{"model": "image captioner", "dataset": "photos of plants and fungi (iNaturalist)", "train_examples": 22605, "image_size": 32, "crop_scale_min": 0.7, "horizontal_flip": true, "rotation_deg": 5, "tokenizer": "word", "vocab_size": 1482, "encoder_arch": "vit", "encoder_norm": "rmsnorm", "encoder_norm_position": "pre", "encoder_activation": "gelu", "encoder_head_dim": 32, "encoder_fused_qkv": false, "encoder_bias": "all", "encoder_qk_norm": false, "encoder_parallel_block": false, "encoder_moe": "top_k", "encoder_drop_path": 0.05, "encoder_num_experts": 8, "encoder_moe_every": 1, "encoder_expert_mlp_ratio": 1, "encoder_experts_per_token": 2, "encoder_shared_expert": false, "encoder_patch_size": [4, 4], "encoder_conv_stem": false, "encoder_layers": 14, "encoder_width": 128, "encoder_positions": "learned", "fusion": "cross_attention", "decoder_width": 320, "decoder_layers": 10, "decoder_norm": "layernorm", "decoder_norm_position": "pre", "decoder_activation": "quick_gelu", "decoder_mlp_ratio": 2, "decoder_head_dim": 64, "decoder_fused_qkv": false, "decoder_bias": "all", "decoder_qk_norm": false, "decoder_layer_scale_init": 0.1, "decoder_parallel_block": false, "decoder_inner_norm": false, "decoder_positions": "learned", "decoder_cross_attention_every": 1, "decoder_tie_embeddings": false, "residual_init": "none", "optimizer": "adamw", "lr": 0.0016, "beta1": 0.85, "beta2": 0.999, "eps": 1e-08, "cautious_weight_decay": true, "steps": 11000, "batch_size": 128, "epochs": 62.3, "lr_schedule": "poly", "final_lr_fraction": 0.01, "warmup_steps": 550, "weight_decay": 0.06}
Rows from expert 5 of block 9 of the image encoder, named by matrix and row number. Rows with one number belong to one neuron. Each number is 500 + 50 x the weight over the matrix's rms, rounded and kept within 0 to 999. All counts start at 0. Numbers have three digits each.
# up: expert up (encoder.blocks.9.mlp.up, 8x128x128), inputs 0-127
# down: expert down (encoder.blocks.9.mlp.down, 8x128x128, transposed), outputs 0-127
up.77:498595395397477466494502497454507465398477496534487477477513517543483494521468536555520428489538533562512534435525428507464457369428553516436556448601554447525491447496398447506520379488491581561560477473476563546615467460575430383501476574523494449434482568506515537528611482502508407493471468574480514516424419536438535472543487511442497511457548564384520476541477395495484493406507
down.77:420548490434510509501479541396571501498430496581482522425462572491475513469513488452455536456469556440492482453573437471466544493477485485482467467419445533463539508552525436531621477533547512399437419545538542475506517545542541481448560421484515540520499348444471503533476537381475464440584497492489479478506483489400451535615483556515523530545536525525531515516533541510479472501543
up.78:482444472533430565435504509441534490455576522481525526533554434485418440503454508532535470471451495551436457580456392495505471521503463457393574472511513492527499594524410457470504501492448471524509520474514454414638506436513558417492587540540486492501524509593490567478491413490393546469552468500506539418447545480504557441409576480530492548518471451480502514506577478520475555439561
down.78:561505544488440543482435494456520506477435483580472436521510500458599528575551561499543469491429527486559451562535554546556543471541551494507590505474529481502495478478491501476525496554576574567468493577559487532556524534513514429548496400548488531504480474486502553525362551511442466535490437471508484540547469531554491525533490512533443492527516524535548533524459556486447501587425
up.79:394578456506564478485478545483514488446472473463514496446425486501503566502626602489500451483460380516564523595456389500514528525436481501465453457497518483447466571498409536516628569382451455503474499543565537454461557493557534570546549462426618548576581512461557629470494523429521415489528443501662550501464428525519452433380461500423422517548520408523495542526512575458576522491469
down.79:456544648517504470486490462567481534550524515493532503498584551513537444583462585476494419521511466484499461520488558579669516533367460546518489581491468518549523466454514526444551472525596554521505520512500427401467489410456441451593513500611498505538383532585496559549522476465485427455458396534520483363452436547596530459566587485438542631559441555507520547481462427563500542553494
up.80:453508574552445499474526580502496555492520514472440460446507511474481497472411465513404548526484450585625427542457509433510449475425553560501479582528513489511475527515465494547391475603580392524493495518429561435507473545487537505487423453474491517536517477504562493481449471533522540514547490478473473603526616544515508479513417456478516542441513498465416440415536537513462536433511
down.80:544450539493503560495433462445533499527591407546502461507465548480476571497538458407527457540507501517484508451512437450481548530453490507559506463511464508526546485483539483559531552522494546569487517527473503547488427576431581556463527586594517579458528511439511478478488552519459493510581516497437491479425485518474460474540414486484544475479532542454541523535510520525497460484427
up.81:479555582439450395479520439530573387446531540393413566521466548521579450499493479572426472495560400494477541627583518464567429494523498440472562474537437474490448479546486497414496443550474528491416457481552548469503429520522493377503535593483534586440496551555508543524480520590583468494489423506551514415509473514448514461532525493451502530579559449515515548440507423544493490572507
down.81:466443447447486503520479559531435525480460401404511496618522604513493470547587548515493485474476474412584567522491537524544601465497528442543420546422456471559526447509490478477494494508495462509426512474487471554507435442512523439586389444550474407573510416506469509470459437499485484586517465481560510445541468510516456491513523467582525455527517449457557500462523472532472540538513
up.82:519547590509548460472562534529420496538568491392490499556529495628561461491491513391558527517488471587531466438552525386500449556480480498602553497512475465495567528368422597536421555557498496448504488490529569493518635456512486630487463546447466527441514549478484532542535547511539464508532490558480416496534518526526509464413505533576517534408500494489483457562557491527511467579472
down.82:445414506475467609556574586543399535586521511404551465498527521484544504515442505381447548481418507566458501476511526515446513576400448426527505502519448562554496566471546478460459421463490480491481463499397463542503454477618532482502444543519518473431489614518387475514434566482506506508557507482522552513528467495482459575558564486467531477459538477370585496473423539486515403487494
up.83:490545526474442399499496529415563423462564524569439565485461539463511515453539466516508565491483615615520484472510493448511453428584591522460583548496551526553500546539531508504453466390491509536544580550500481516653375441429431543533426567393570379535440474454562633561482478536468479502498494572506478522486488526455486431456420514509512350508541602492499459517430515503562439514595
down.83:505449483486570519499490444422574478492570517572517629484516487495370395539559456533547534518489509451476480512470409673447414403570575498466499443493474492570474533483604412510519542410483510516409508414461519415509557414545485457459417455511499587418504515452534474578611432502559532455530486546443479579547421569404501498537555523415496540471480580435573518464543476465479520456538
up.84:458576485378470478504494542483467548521522438384368479542592454536539379476460466488493510461506421561458421457461548401447448452389489479427513597428557529560426489486505469540441460533589570516518547470440569476458521472592415595473544493506611494417526539591399489502523454578527507535521419508563516486445552550479486533559484491525489487508471436559466468449532534502561453641502
down.84:505539485481467570529425550608525483559526438447487543462489390482556635424478447449368503506433500474543537460544416540454572572516428513546490496536500537488514446481513500519527452469427482453556524499601487536492430551518460490512546547508414524483506561515521348501468559473463458422566483566529510554591447421568421525522496418457511460458514550487496517522527535511406481549559
up.85:484574498565482442509546494545506443413609570482554505573545502564527443463548538570524489512512460494432394535515584448460528510487471598518539435475584552484460428415497559501450495597578451510526513563487505398541541485508403490513525495531550498478464497497430451527486473399481507465516491463428501491455468491445478540526509558477526533534496502517590510522559557529488458471423
down.85:541534459448492516497561513462489446620455471476534476463563476453499565549487509552553484564444510560485516455406478549469549486531483487507485561473558531517554505486464479525513379501465415511510522525526494468486435487478483461420519541484469544533471546517505481505450511477539545528490459522565430429481470448498529524495454487534467442499425422459520402559434527501487339554457
up.86:561527531543451471579539506486420449525547590457529526562418525551527508553512446484601411460315424556496462463592540402478454519559548398492430512584438546545607463501450507493414524505426475388500568461505542551481463416547406571427532571437471506442514538445421560551500598453551397519496631479401395498489509510473544546476416602529523457366534434550444447417499534488499488550499
down.86:524378545429484513576529553431489494512524477480573559522503444526504391450520483426515527485487564491472519403580477570458459498453400487548616473449394553421517516484576443557483465460527417520411474492498490400474533523450556541488542430535553482454508631564404536469427395509506487572599585585439587510520578525427475585520508540573409433423530538287585507557478599506444434449442
up.87:498556407444420562475501531530460506487362522463478410422562500510369449555496527586467545573499495490509550530398481495509471438494381452442495537499425479545478490383464440549468442512407493515507522411405521538472507567539416496449573475445458515476471536451465592489527408515424550413462499574486528560457518509457505476462496557530502467478521482500477488535468442514485494500513
down.87:515628488521422534528547497460547506544363466569506542526504457562448587413467415545417417502376472519508400546482506444515554463561490451377529444506449576462478532527564451513567460508412570472473508490534471539514582562498515439526501540499424484465534566478509457546415556425455373440536588506450532474526465542542507488495447635508584463544485438487471418479478471518448475388499
up.88:458597539570427508514469514443500427426550591478519452552459459517506533484543487514493459453492512594513442512493439495560432540491525428454628447536467489505514515411527485601484490448481458486460569405520582483500432445470544570470397534387396491541500489388577551502504516490527418429430528500569448652515510499464520406523495476436532503508445493522494571388527551438545487551502
down.88:425528490498503492574417380504482419520556433483565477509550530452459386509525503401360560514447452421448559430499568551632488532566456461470537535504413441589533427502504492509608532433517515421395528470406464475577527497536493418466458489561556438505421627560440545503538477553432466457607450489534476470512458535529590497453533489462496626494546555377578580532465534590584518565493
up.89:498521482441446487509451502559403548450521460570526571536544550462462527452428490445427556532467459512600527551525521489443468479493500462550488487492485495504515496497368547477543466462505561431550500455448506519612604500510529519541476441537504465503522558508513530528536627526473598458504467493546463557512453526477482602428398474453529472499529405516465585470490538524486493543553
down.89:485542518478566561565444425503561552487459410488509490487512479465529618443515451542446477441542549451501480375480521492530477499510472522535492435452550623552445545470559512495529461551501528521488411516498468503455493517533506483471475466505478511547542434473576590510461569544463486431523510573531498459442458495475490473489470547507540515504458528450502480470545506540472484485520
up.90:411427437488467604538523551435457490458376466475496387520486494535489493509515514484508521501549460422514486465452455446441492393457456452489505499493355535493482530444554456534565562486427374473500554542489433538506510529482548467547495454562506432370560508552516478517469460492490485454548557501570483525518613548460430615477499521460511497519449572450541451530533564429579491481526
down.90:505596533443455449490516492510515479431484606588428423432569531473383489526516500534489492578487505464427501523503534459478604476516455548381528478466592540497462575576479459508461472494542515454603533560483408532527555622400499555422530482454514600564470493476420486558510554518435509529538508422496517399479507500523415490560449519508511470573443576494531501507502471546489524501457
up.91:502485443448462518514496595504419564491394467484440422554560559483499474441543399496480471489457561494561506512439476440402480436503471526446454542480437510493448553483463483484450444549435551422615535475519481537478526558505508447502504429427448539483666533493523510512475471528474593430575532487524349530484544599369510562499425531538444437596544436468419482476583503454639564511504
down.91:453588490497466524518454528458535570523439484528475528493518430549475492482594466532447498519524561550503513476548480457486540528399486456445569487482455551484460527491537580553515404463493429430444474503483390519435434585427510462469588416482510592539502484492488504505470452459402372442551552560521517437487521519453423419465472534500494441490547448383521460491461527609431450511429
up.92:525567604532469584557477591479463538591503469489447567533496488468456630438558472502555449473408532508496448531565472453571442395581516429432482462575450562514474434534516495562481552504460533495491407468557541608456525502471585501521485571404464521514532401533499530589503510536573404442499478460544468570430552522491600607531444513431508463506506447501441496472502469451527500482563
down.92:413511424392416516496548473511540529454513488478547488491544373524477373467520507525389557566433610533468538423418495617545452458424495572491613541511515453593509563501581498533470495492534360542485519543455512485485441426529524443492492492545531431542535505599447508472525469492433479564453517397432523487419597479418440449459461489584533478502482597402586456616476483540476527500466
up.93:518492390485586470521555508518424497467537523526577487514531562478335445530569506554451588540540447500491465604529392524528462487450534517506445394430474457493439539506530497493525570539574528441542542483425509456460553567594576534422534463517514511419529502475495538510538524507462484467519451474539502428514570482545510469511502480516502544563469486543528563516504506454518453519502
down.93:533462502444489518526484519539537501550497527527561530428464512612557474498491497532527500507569572476409463506455486532456496591455468491520505500480559587509484523410402502394469554436562544566384502538518548419533496508466528449469547476541504557642514507458519441539506525534468551468484468428525497494455503506499511500507549467390500525561464532507414538524402490490357391582494
up.94:533606442596439495483493458486586489458484521538498536527458563468458576486541507512499460492479539494458451566557548302510495514486512537453523482488530543418502416569503480463540455548480488525475495534540475524462588487511512514516426461525585507495519497467457538546540555495464504487485451501539505569483436469516585525548546559474447530555518506594503571578485529478476382521499
down.94:498493559448528390521554481482556493444464600406482503472511466431544454456538429461369586600467584600567501506468484497514498529614548554556516546455505577551557445476524520538483498551488509516409472487532452552536513493477507489549438487492412465529516563513471493584487485570521570538508439523528441434478504485607596477530521592559509574517445418468483433567563586530467430549508
up.95:574580505476489480555529530528407505519557530401463453615513540557474627492512467475600467471442440505510447580503443355554476461510501447503526538459510573516496482491436458522425464491536490498441472419505505550490483574557521495518546511525522598427540457541519604558395521501503478390465490499503498470528486477513544576548404572485463404433495393513498466432553538458496471447510
down.95:409464501457449509523562542509617524437522496533517510553462465463587376448536568584419449499508526477485482465472471636472521533401414596590609420464473603517490574508563529457549505477430429511543436467421422505536486542427489508536503466561595504458510522532338493532492420419417513524533474532476515424488477497420422466520528534575526572512459537408551470569494474579460478477454
up.96:508488508511507521462460558465473515584490563494555467444492558529503434497544496469546559482536416543529475525491403517561409481411427490549498530510373497622461476441563445487519548475410442422577590389496533549462472502497567437556506460440552559541553528571562545543479403464553437526549459487533519533557546516451566558580533449533493449532464399438519509457449542467591509453521
down.96:418527450563519485575477455487532487449490430427476502523402435472550458465576495498474450500470482492482466548443517485639465454521474509426578506499583477624406539504598461488618446443480521498535507455546508424509499596333413507546576557597543556452480574541440473475567456466467444551513448500474526502586531492554486567535458473519439518554487482443513448459449389613463543551551
up.97:504470543601555468480495555500487596494500525409508431516505476481511614506523458449488479561546469522454486512491565472544373394573536475518410516420515450572495459455415435610558446456485523462548471490469519475445488505468463507574532442577450522538516506517475566529480447524541475470483540492490501520460484502472377539513514578385468443543552455404540488436543554594500515457587
down.97:480574541481565474479558396556501612552519462564558547522525527497489519507615524587504482447511463520469394460472517633431596490496555428501544463497526447493610427481566479456469567502446505550588485568511433562507423489428503575568526426432485549452438495492482564474524459561515380571526588430499539505489587398542456506472566528484537480582443562473512491486480396559580496378452
up.98:521505444395465500559418554446413550607453604398506405562487473525484568600475472512555466463522509489517496559567505425455499511569470446482540500487467498575534464498499425434493515496478515434514473482433462504527426477546503467469469545563582511492525488569461461436549518564436505420442522478471433560512608520454532528491343494432485577451542429473560436534551491481552481514514
down.98:498581499484409561499534462444495505469387464504509593473519473549452464520557546509438514438494569577556483505424465507462570545434472500498490473459434506518499554474590576486554553461447505493532441510476444521452507516510538441492580501532530602499566589511481490546441440488397425398584498514499557431498490541468408567529541481537589399522460477437535540537542489567413482472533
up.99:544457440399464412503443473526581522510515531538540477420540506556474467581515480451534535555398591527514483565548621544510510495525568448534590542472437471433558544523526388485467488533475544554504541453500530555531430511632491524507527539404467507471464581509394509483416514526494587441450512492457515548512474584520575559504545540513532448479506492542449526478525431479582447484467
down.99:456504411521482515567516524512515575535448383433500479576418464516545517472530439559558407488496588476566476559576515461503361495562522482522520438506514491520483456509564451521547449454418543486364511496507494485495443485647476490586577490496492439518567539533517537494433525485496501516543565506531536585426502536563580558448423586536480484458535453451449486392536535537416477450432
up.100:558496440444474615563505499522421563521425483553491412530537450401498405458418496467354516674516520446501640447473533455623591543503500561572499645429578541515439506510610588590538438562451481533578523588495480465541572461533455440428592609439494440549477475477548510511471595468438469456500450568461498375546481512442396429527451382488479490491487541513572480478454534568486519576452
down.100:515531535434602513587500389471507522476623551522471529509553465457535512452396452456564501443575491550492409497504494407426414483539482530506413495504512511500545493526430487465425551553427467460416548544560470438416584464555500446520378507535556502498554429389522569469534565630574591453432489494532437438451526456518474465463443433467531576495507488504360513439520479473570387510558
up.101:485375443624489568538462584468484410579642625357538539524477548659603590471483446438521450468574560597467408389512457333465501470531548519483698455648498548539517418408557540556377519480511509378560559477515532542609389467562531579404458468406485474481516479365386563483586600515586330518632578520465501522609519478375511423409447532530440401542466573524436459431433515409545477596521
down.101:414397571432458472462528450466489504544671480420583447470579467500557480563503444364513569434501537449457596470448401672479481611371550419547398573513485491501417439495543469418558444492507543495517505562388404449530505375528477493527496497498434455512416574545406516486494441452552559562528498481392640584521484520521530478534619380443485569536527663432686610540437418449626493539666
up.102:475497413402449448527481514546476447482530467513497494523466435497504464447562497490517438549521456509536547530489421573546502537485484564540532502576511529440445472449460476486479427572517481440474493487461517482500422581399400479507553445410475474497489450547560517516545550474568487443492496566572491464536548536469567422564450594489502527543549446496466563420551527475492488472570
down.102:532590503419598590541431458504536453462490326542484584486430513450402495506499512560474532490493495519472519480482442578544515507514455514493507514400443555521437541527498524590574429561440500549530449430490438448356402495557503454530519613586499514473518448478504507474493439493461577437481503543504513478544465551491520477465493506537464562581506549461580488548548543624587496536501
up.103:503471523480443418478417444457490484478543559517511527454502526558462462572380559541549564456473443492503480468488456457493539494499513400490550503512479468528502492468450471508427408470511469484448547465528475513501510461536436525415513474452554488453456579553515468480483504493567487575420490532539492539488609525534455502462478443625529530485558485522538430384474368536578502562401
down.103:494478463529511609512505585441441484513359460435591434586435468538516413496508481585431441404474543475575550526550535432458520468464429502522596491576440546469411459452511467595494510509503532443441460489562429577476426492500580488538587528516456497470481522550465499435510487411553409551474545496534521495531511468560509498521505532517503499497567501449507482440522418523416622373508
up.104:545585502515526563436476452560510520517525548528553501490492499495506475463487479486461506586476521574443428532492576536489543520401558471449561496495522456468575413519519502463479553611488476542562545575483480519507525476505495541493514565488462505529499476450467541554493505566455541459470491507424518486482467432419590458444497485469530535477465524549488500434517462462505493553564
down.104:510496447528501552457462464560556461527441610457459576464560551471523499490479482439549548541555491585415526513517550412384493513528595505500535518520521538541531526446519493588502477527489455495525573481547527557498515501541451452438366563528612556510493500486466426551468445468565554443532465504458486436522511450448536537538448567504489496548488447460483444488465502582449408461476
up.105:434510505412470451460517470538531455527605554484531466564417483501538421556368520459505488568532487500458443474551589564498454465484561490540445490513499453484437563507457459389482552545519509476439510550488552561512539478475485442508472578467465560446439541518591505446421507511483527575495447504532523558580572532492488477583496468546429514453470547537495530500530450512540465559516
down.105:466451490509585491447488527504532501499526527455554485559520515481494562557540470466506467520469464526461537543529455461438450484548451585475539472583565535552569557510532518469494593476462497503466540466528588580481545471513464524497498481525434537486390535507474475511438540458467512480503504448514516524423501534504504500568455558522497459426465389466521489523546469464458522474586
up.106:571542518501533680614547487538463520486425481445558412601494366504490481487530438499541519545498531526524564454517638433500478496514464460441514528476553481541513533543524508567558498464442478549537474449477485597447474488498503484568530545467616442517520457491513512530532564456492532423494451434441541486609548511404486495451545489549473585523482534506603364451492456483419426448571
down.106:464533591480498557539591473554567466614555568525481463521465457545485430470544630531472565620527482567487426515510555489433541557508524432498457450418473502514526592430561521485474513521478478521553475413552436455562453545508530430576519535404552516559508553510510488465500444525545527448511466568533496469448572377595504548534435473532608590433443479491407416512416443538480467516551
up.107:381479601564513557588491600400408507534700540327455696564539441492531510457505492484526427471379449603542460513501586411541474469595495447575530596593529619577539488364577402618471597449464477449590577549521524634586436545426582456443552477385510541658554470323416598584444586435518480469550546522450443444580536643425429481490506620510421400478505542485472432516518524486537442465552
down.107:479436606508529444381547452446525530397601491558488462520507424588465432477551443440530479543521508526530459484502655701451470490437533396509566506469410455470506411449588481525470437494500511443464522490453495399536421515438474493479453479520400486401487526566506640603486465495522431572478434514437538459515558530376535518652553523458466602478533583406621547567452430414522427500618
up.108:536440513470500525412457583472521511485424441556591445540454496450439488470462566452475564521548542486538595608501450524525501512423474484527467562545505454425515523454528652459497522558547540401424538553421458474516592426482574521491505425469590476532534525561380495504560484429413484463529430474470524606499523458408577425464509489433548487537531469538505530518522581472527518589519
down.108:535557479489451489569510385531481525458434536513516469414452515477512583548512534497609486555479553499517498448518502474503606557533494458417472502409597482410442453628469458496512530508530510569565424435522494555466541537511449504524485551469510530501519460501602535494483541461476448528467518460557464541499451421500429496482532456433548568576445519575549545569574461551524491514499
up.109:475490508546493463492519522461553421518592610520461586488571509529475516558502478572518599506489411487570524560471342454557498504448542509461402430527493540436497527503372548541529391425422465495477498488570528436489541523560512434584412532476596463512614486536612561467498497446569564489429491466542477593474514466526505514440472563516498596516519473573483505393460487519574424481454
down.109:487513578529438622480482547489497459509446461474549462533491486488478434559565577504501540453494537427575476453500572608673540529591493510526517467425490549579506498483470562480503505557626411586502433471583417495544519510475563478521503525648535521544469531538533496437521529402412477585574485514509465387474464557583519523502556525610422531553476490437528397542593479564455586535475
up.110:476454501598498502486475503443488544388403530613448499420626517433443442467568496448473532497469449509395520438520464457537497487562485545403452492482484376469436546546521529470485494483578485504570478494488532564494542546487511456486507432470478565488476565432608523548497446457504506452523524505431461396418461451466532516506451454519542452590555480552544486478532457485442456543512
down.110:473524509382509446451495494464549479400512520584425519504513536541560510446544532510583560544497474520485485437523481505508569404497484456529513408500555539613536428485459489528449486457518540449492471490522576484602500510519606489480386541452544485509430452482578535522517562512528460521439513455452400519484482475551544435508523514515504455499507560525500432440544520426480508518461
up.111:407482463516479486514463433396490501515506542474473516503468429513437445500556487542552511526477535476513546548500471543450435429533508444538553479469503440513423540473577505497500519422474463467496483489456534419465424514461564510504506545451575524462443500589506506496441471417494449493485469546527570538550421545437474480512413478484460522455547460545564439538506489469463541455469
down.111:459477501442424499526401459438362543501535564489494598464449441511435447563503503425528486585522482566481486575491518455439469470583451510490508479506555534459526491515574487447518502473448557504521436431514535562474529502374522443548628469593517588438454433445441490504485456435477477516495519437452495488463566571523502530533507471498571505503491541524512543558496481562555461438484
up.112:533484518545595492483471507506400495509535521443433451514516514452455541511451457498451490515477580478487610578573475465551417424555556444461500557512561472466511487526538491571471574493482451454596555442566529495493541432530533503367493515560458502459472604508479461498529484502498461508495489482464523491474541427388504540493560538457504465464446519534492475446472556406491445475536
down.112:523595501487372485555481544545486502484479518548581553489434456545564493464516545486449530504402491482496494515552452537498538436543523435502529537554489603497528502445560537584485438491476440426433531507466484522476459577545552505358470494486460476558533466498518466506418524515521485479539550469400451543528515529507467496514444500587530447460434583499481476453455462515519593484552
up.113:494461420495447541556501547497442524523584489471529476424446507549449526513561402562502455596592451376485539588555466469568537497513533448525541471398494536434553561495510488474533551508412506594509544580516510437501464546564617571570524521478510512527536476478516495497515535462484515521475486469468517510592471538473460602382567446453524562468494545583458539551471429471461488470536
down.113:440488590425489516587540489542522511498495611446484430547505502543546484517523541433595464535486626487500506525540520561533501512485516458559449467475524488554479544393462534438483517478559493508451522453515478514528429547455522500522512503544487514544538496451428534549474562441495499517507414554514573454484525470571576519513520497475445514511484478446479436482442492479463447538524
up.114:472510510535538426562535482520479381497482525500456558557493407506569574442564545600586420427518479504542508626515382417549451373547524487449505508584505460451451379518435488581481459506524443497491467485515498585458402494473480487502411503439502648476567469439614495499513591412474444467587428498558497526455445450525587457495465579494521444564562489510526524434505615414510395429580
down.114:426442472450484612455476538493492541453431518481545535535533484517539403628564496470435603588447517430516547465468455608556542519492475491512538480505475432594432485526533505496534539522559405526465435397471439430525479565452460522545446452600497467593461572485400485474544435487537423519504480495481517452500490510551453437485528471546495590539484453471558376592517408572565591616521
up.115:510478504506461495537483535598476451449529492422505501531496508443519514459574496502508528460506510489485507517526506506474402454481472495522492530529483613513480486506518522485465459436486452535558532579482488518541489475530519453463535440503459486462524498550586571507529510508565404556564461551493465473452504546430530484513436468510523544505385489515556532487519512483552520435556
down.115:502516435525516538485500488521531539489472527439508503464473493413487511520486473474475514518454459480406496498467450527478530508556533473534497511476515484520451587444535521466516470423459491463570556464469499495455373569532498492464541505573467578435447468483446544517614512503448511471567533413458556551513512496463499486580448508517456503468489522496544505511585491511504531501550
up.116:446496544384492452481444600493488574480481496430532488506506504494513415476510420430489574548539524610529501479596609524391574570441533522572514445488512471538554438552414508395419463589530558523460530462520525415509565519592406482419417523513510477535482574506489453511546507574572507503488451422409533533549459440484475511551521466473577551484515453552420447506528524515526443543563
down.116:483428430481586576576475521568426516385480432467463553481544511389455591483555511469598521501491516607506570482389463444520490475474483502499524548484504501505485514518543451454496512473433493477438510538537544555431447495488503426443458446529556504453547569435546453487356495547540552431516574622559449483514430503515415570472409539557495459410541463594484495567561475534466406419501
up.117:474476469556545568507459558492511577482493445536515426573403487475368495521498503563530476544501516442526518467470498537418488459463426559513513500412558432444472539497469455420555574480498382529459548488519476485493381514545578458532510485458562385443561455497557540487410546498437483537553534507540562472520545490504511444557515445613520553488484559430553520508489475460466483429484
down.117:501487502453489509420519479513482477516553485593412401457552478498568436456505563535544427513516470513378459599511491447532458492414514534486535448550567580575365529545480517555422528485531582515453528461492482531522562520505474483510573504547478522548470475422451481451483519472523500533493541498555423501501550441509448533602529491532494554532506522493532515463452512507461454456496
up.118:549496556579464465379469469398559447547534513431479530483521443552549549552453540515467502461574556497480494599528515520598516459559518486510547573567478476448483485528465449455539407537421458496548456517502577423520519534618480516485430473488549536551505528466473414490508506579496503558494486482652456496521446488531492446528511456454436522605466414502489531451481475597498536548522
down.118:513510480513426576451506603516445486504420459477566403550566556443476484536456492503421498508472538482573519456599515571574496477525539548575429466484463506519575513519526465559499562556499516548464456452533509614506547532650516481545481467479448515447458484562400553493498485538605498515517503539549431500553478499534554570543573427552480491559533419495513522544571528501494514517494
up.119:468424459412613465443487626469533589459465473490543492334376452620475401368458546489433451564635560473561522467423440579481565536512459555600457470485463611502444561509629535583510501494585525515486446479434551408517517527493395665443509460571500625502546558479517473445594613452414426525615554467547496540505552538434549456427450493409599472531447490448482485455521491377375512567411
down.119:607524560491430495604480474511462448505470477474483471443602504489447635486426377470533499535509546499467485630562580522621528450367500414444461553452522514371429473489504432437592439539459453413486610483554518534475556481536516418555504536483462433420432466456556517553430576505487533462320472523477384502571564511605580489588599416462546559447591616540505647392489492600545382508514
up.120:459632506507500540514492481494493453653515517524449372485471559539487502442555515554512553525569416476515401584503443477487430436514506500534501503531443490545474553473484551521475502465507424473399499545451453549487516536423563495563439542437424596463518567517545591512484429510564447449473517445470544423427531491544509499604490471454506525524564476428547527493480488463503437419581
down.120:425530501442467557449504483510466483451621545490511460618488468580535475565636599489455447509500491485452556484451517611573467474552467553497553519487517451511470534538580476447486441472654440609565484539487520461497544465556527544510442475522557464522522515535418421504546467490494536546535536452576512540550493541509436443472492435523517477559468491481441468578483386491533463590459
up.121:484464499543537450531602583437515472523588582430551474575593504470470474558480495458526509484508488560489417467522442486481530461492466447505400477572471509504473542428422484526515566522487419458426475480515591521486447491464578511511489483457447582487437470502534518542485447415480553483552514540489561508527509596464441537529474515565479534492491510419488401507530455532534555451460
down.121:483496581518540505533500486438545530462559514580478411509420402583490462474571450524512511536511465481432475512525504475399428454434468499465604510457596480518531568436497523399384462484556534448524524509494490541494515427408504572403519397591447537439530407576481546491524479400545405576471484488495505475470529465532479483558524492491460473437427500503459463510391526492503530549433
up.122:483475473649545485492524488579435607488488439520507330574504538530419507514454515497617408488508428506494546489556468443445465452399512482431477493519396520447476465566518441521514509475499406517446509419448522529430550546579570615523450462375546512436542476467512540496448462529485538474540509584467493519528520482492515523602442492458510475477453409549520473396480482433422546453459
down.122:486543497455507449507582469468554440474623471500454553554521495514544424512448567492533525579532587590372534538529415540603538552466491500535567488517486544559412481530599569518559568421523496465474491600525480489567434568483437507481554516512448473583397477458403423500588556432498472523465546451434551490535490457511430557572547504554493593517481475451527531494553461523441495420464
up.123:519473522417473540502499516523481515514479533482428487500543534595455424593450432450550551495550521516429538494480455532489473434552557416429595574445529482485512415519407465394449493575487470539557580438490504518541520528542446478521534461419523447484523534527494491472467490521503545526519511495523489589522560533507572525524496445538476502527427477506530461393580445519542520536533
down.123:484542475498469588505513517512441477515458469528465444560549497450429576450572501476510429460439553544507433503532472501445523555545535525481489439585531454456570476462547512488518448531547568445539472493491398551502532558473459482551568447517555578425499584461500468448465563551514434506605506541516473509495489412586532535535428513528484520467558502507503566487448558515463472420440
up.124:546552434524437447397521475492484515495466537472582519480535463513551518523508543481462542492417491515559490528522520533521538494500507535566479429496493475477533559455472523481375474498495503502480469501514489520562459402471502391536477532443509507531494594476460449494454474460495536422422494509464514547479515499575456498538529510541579464455498489436539475491454589519423470491526
down.124:546475498482559513491476490541496514488514534554468453538430471473442523538462562520463491469510529569610472531440485546496548573534482404555517462500464387488537470583464475519468545527490449544552421477526557479480519516516555599481467489406550469508544534547519515479474511546484551512529503515510380536540458445474410552465487638461420422470563472443475452491573609482427509505472
up.125:488500457541567523483382580439522503460586467506515505401508437516469531479589536483469498449570570445451514481450481454587472557444527541538547496469565527560453598502540580625540556416496471456488511527501458530539459478457544504488542514501540512516532501553504482489529478456484417515560514506571556538503467576432524491383511539505465528530546500518501494514463458440499583501485
down.125:449512596514418567400487426491475461473488470433385456505515486519389460549477412462590445515499461560488498499565488530512469544470551427468448553475517489489484494450440526478525391454569594457481499497485450457572542455422574458607577452501483476417455469535420539481464396466586492469441527514440461528516594478536536478577622437365594591561538593545558568493416435518482547467603
up.126:463473527403566469481499439417424476520358464515496548504495432481562488497530489526498580447454534483447578554509506528480557450466501503443557558546473445526540552462488506470443471394514528571472484550542510464523442535485496416545586455502543436605483388419456547572478538496554646484472501483509445491488593623480554458558577432522526511506525477515415598530519532533511479429502
down.126:544506457501509500444389487496459480407506485470488494551484526452579482481396521490485448510462464524591485497469596397448532526457481544401592482520543452540502434566431517481590531494536486434520547459528521479517413458530494507557417562585559458551534499510484562467519519580521540465436477477617453421483420412515502505482489462515508521512486455541387471441537547492467565445428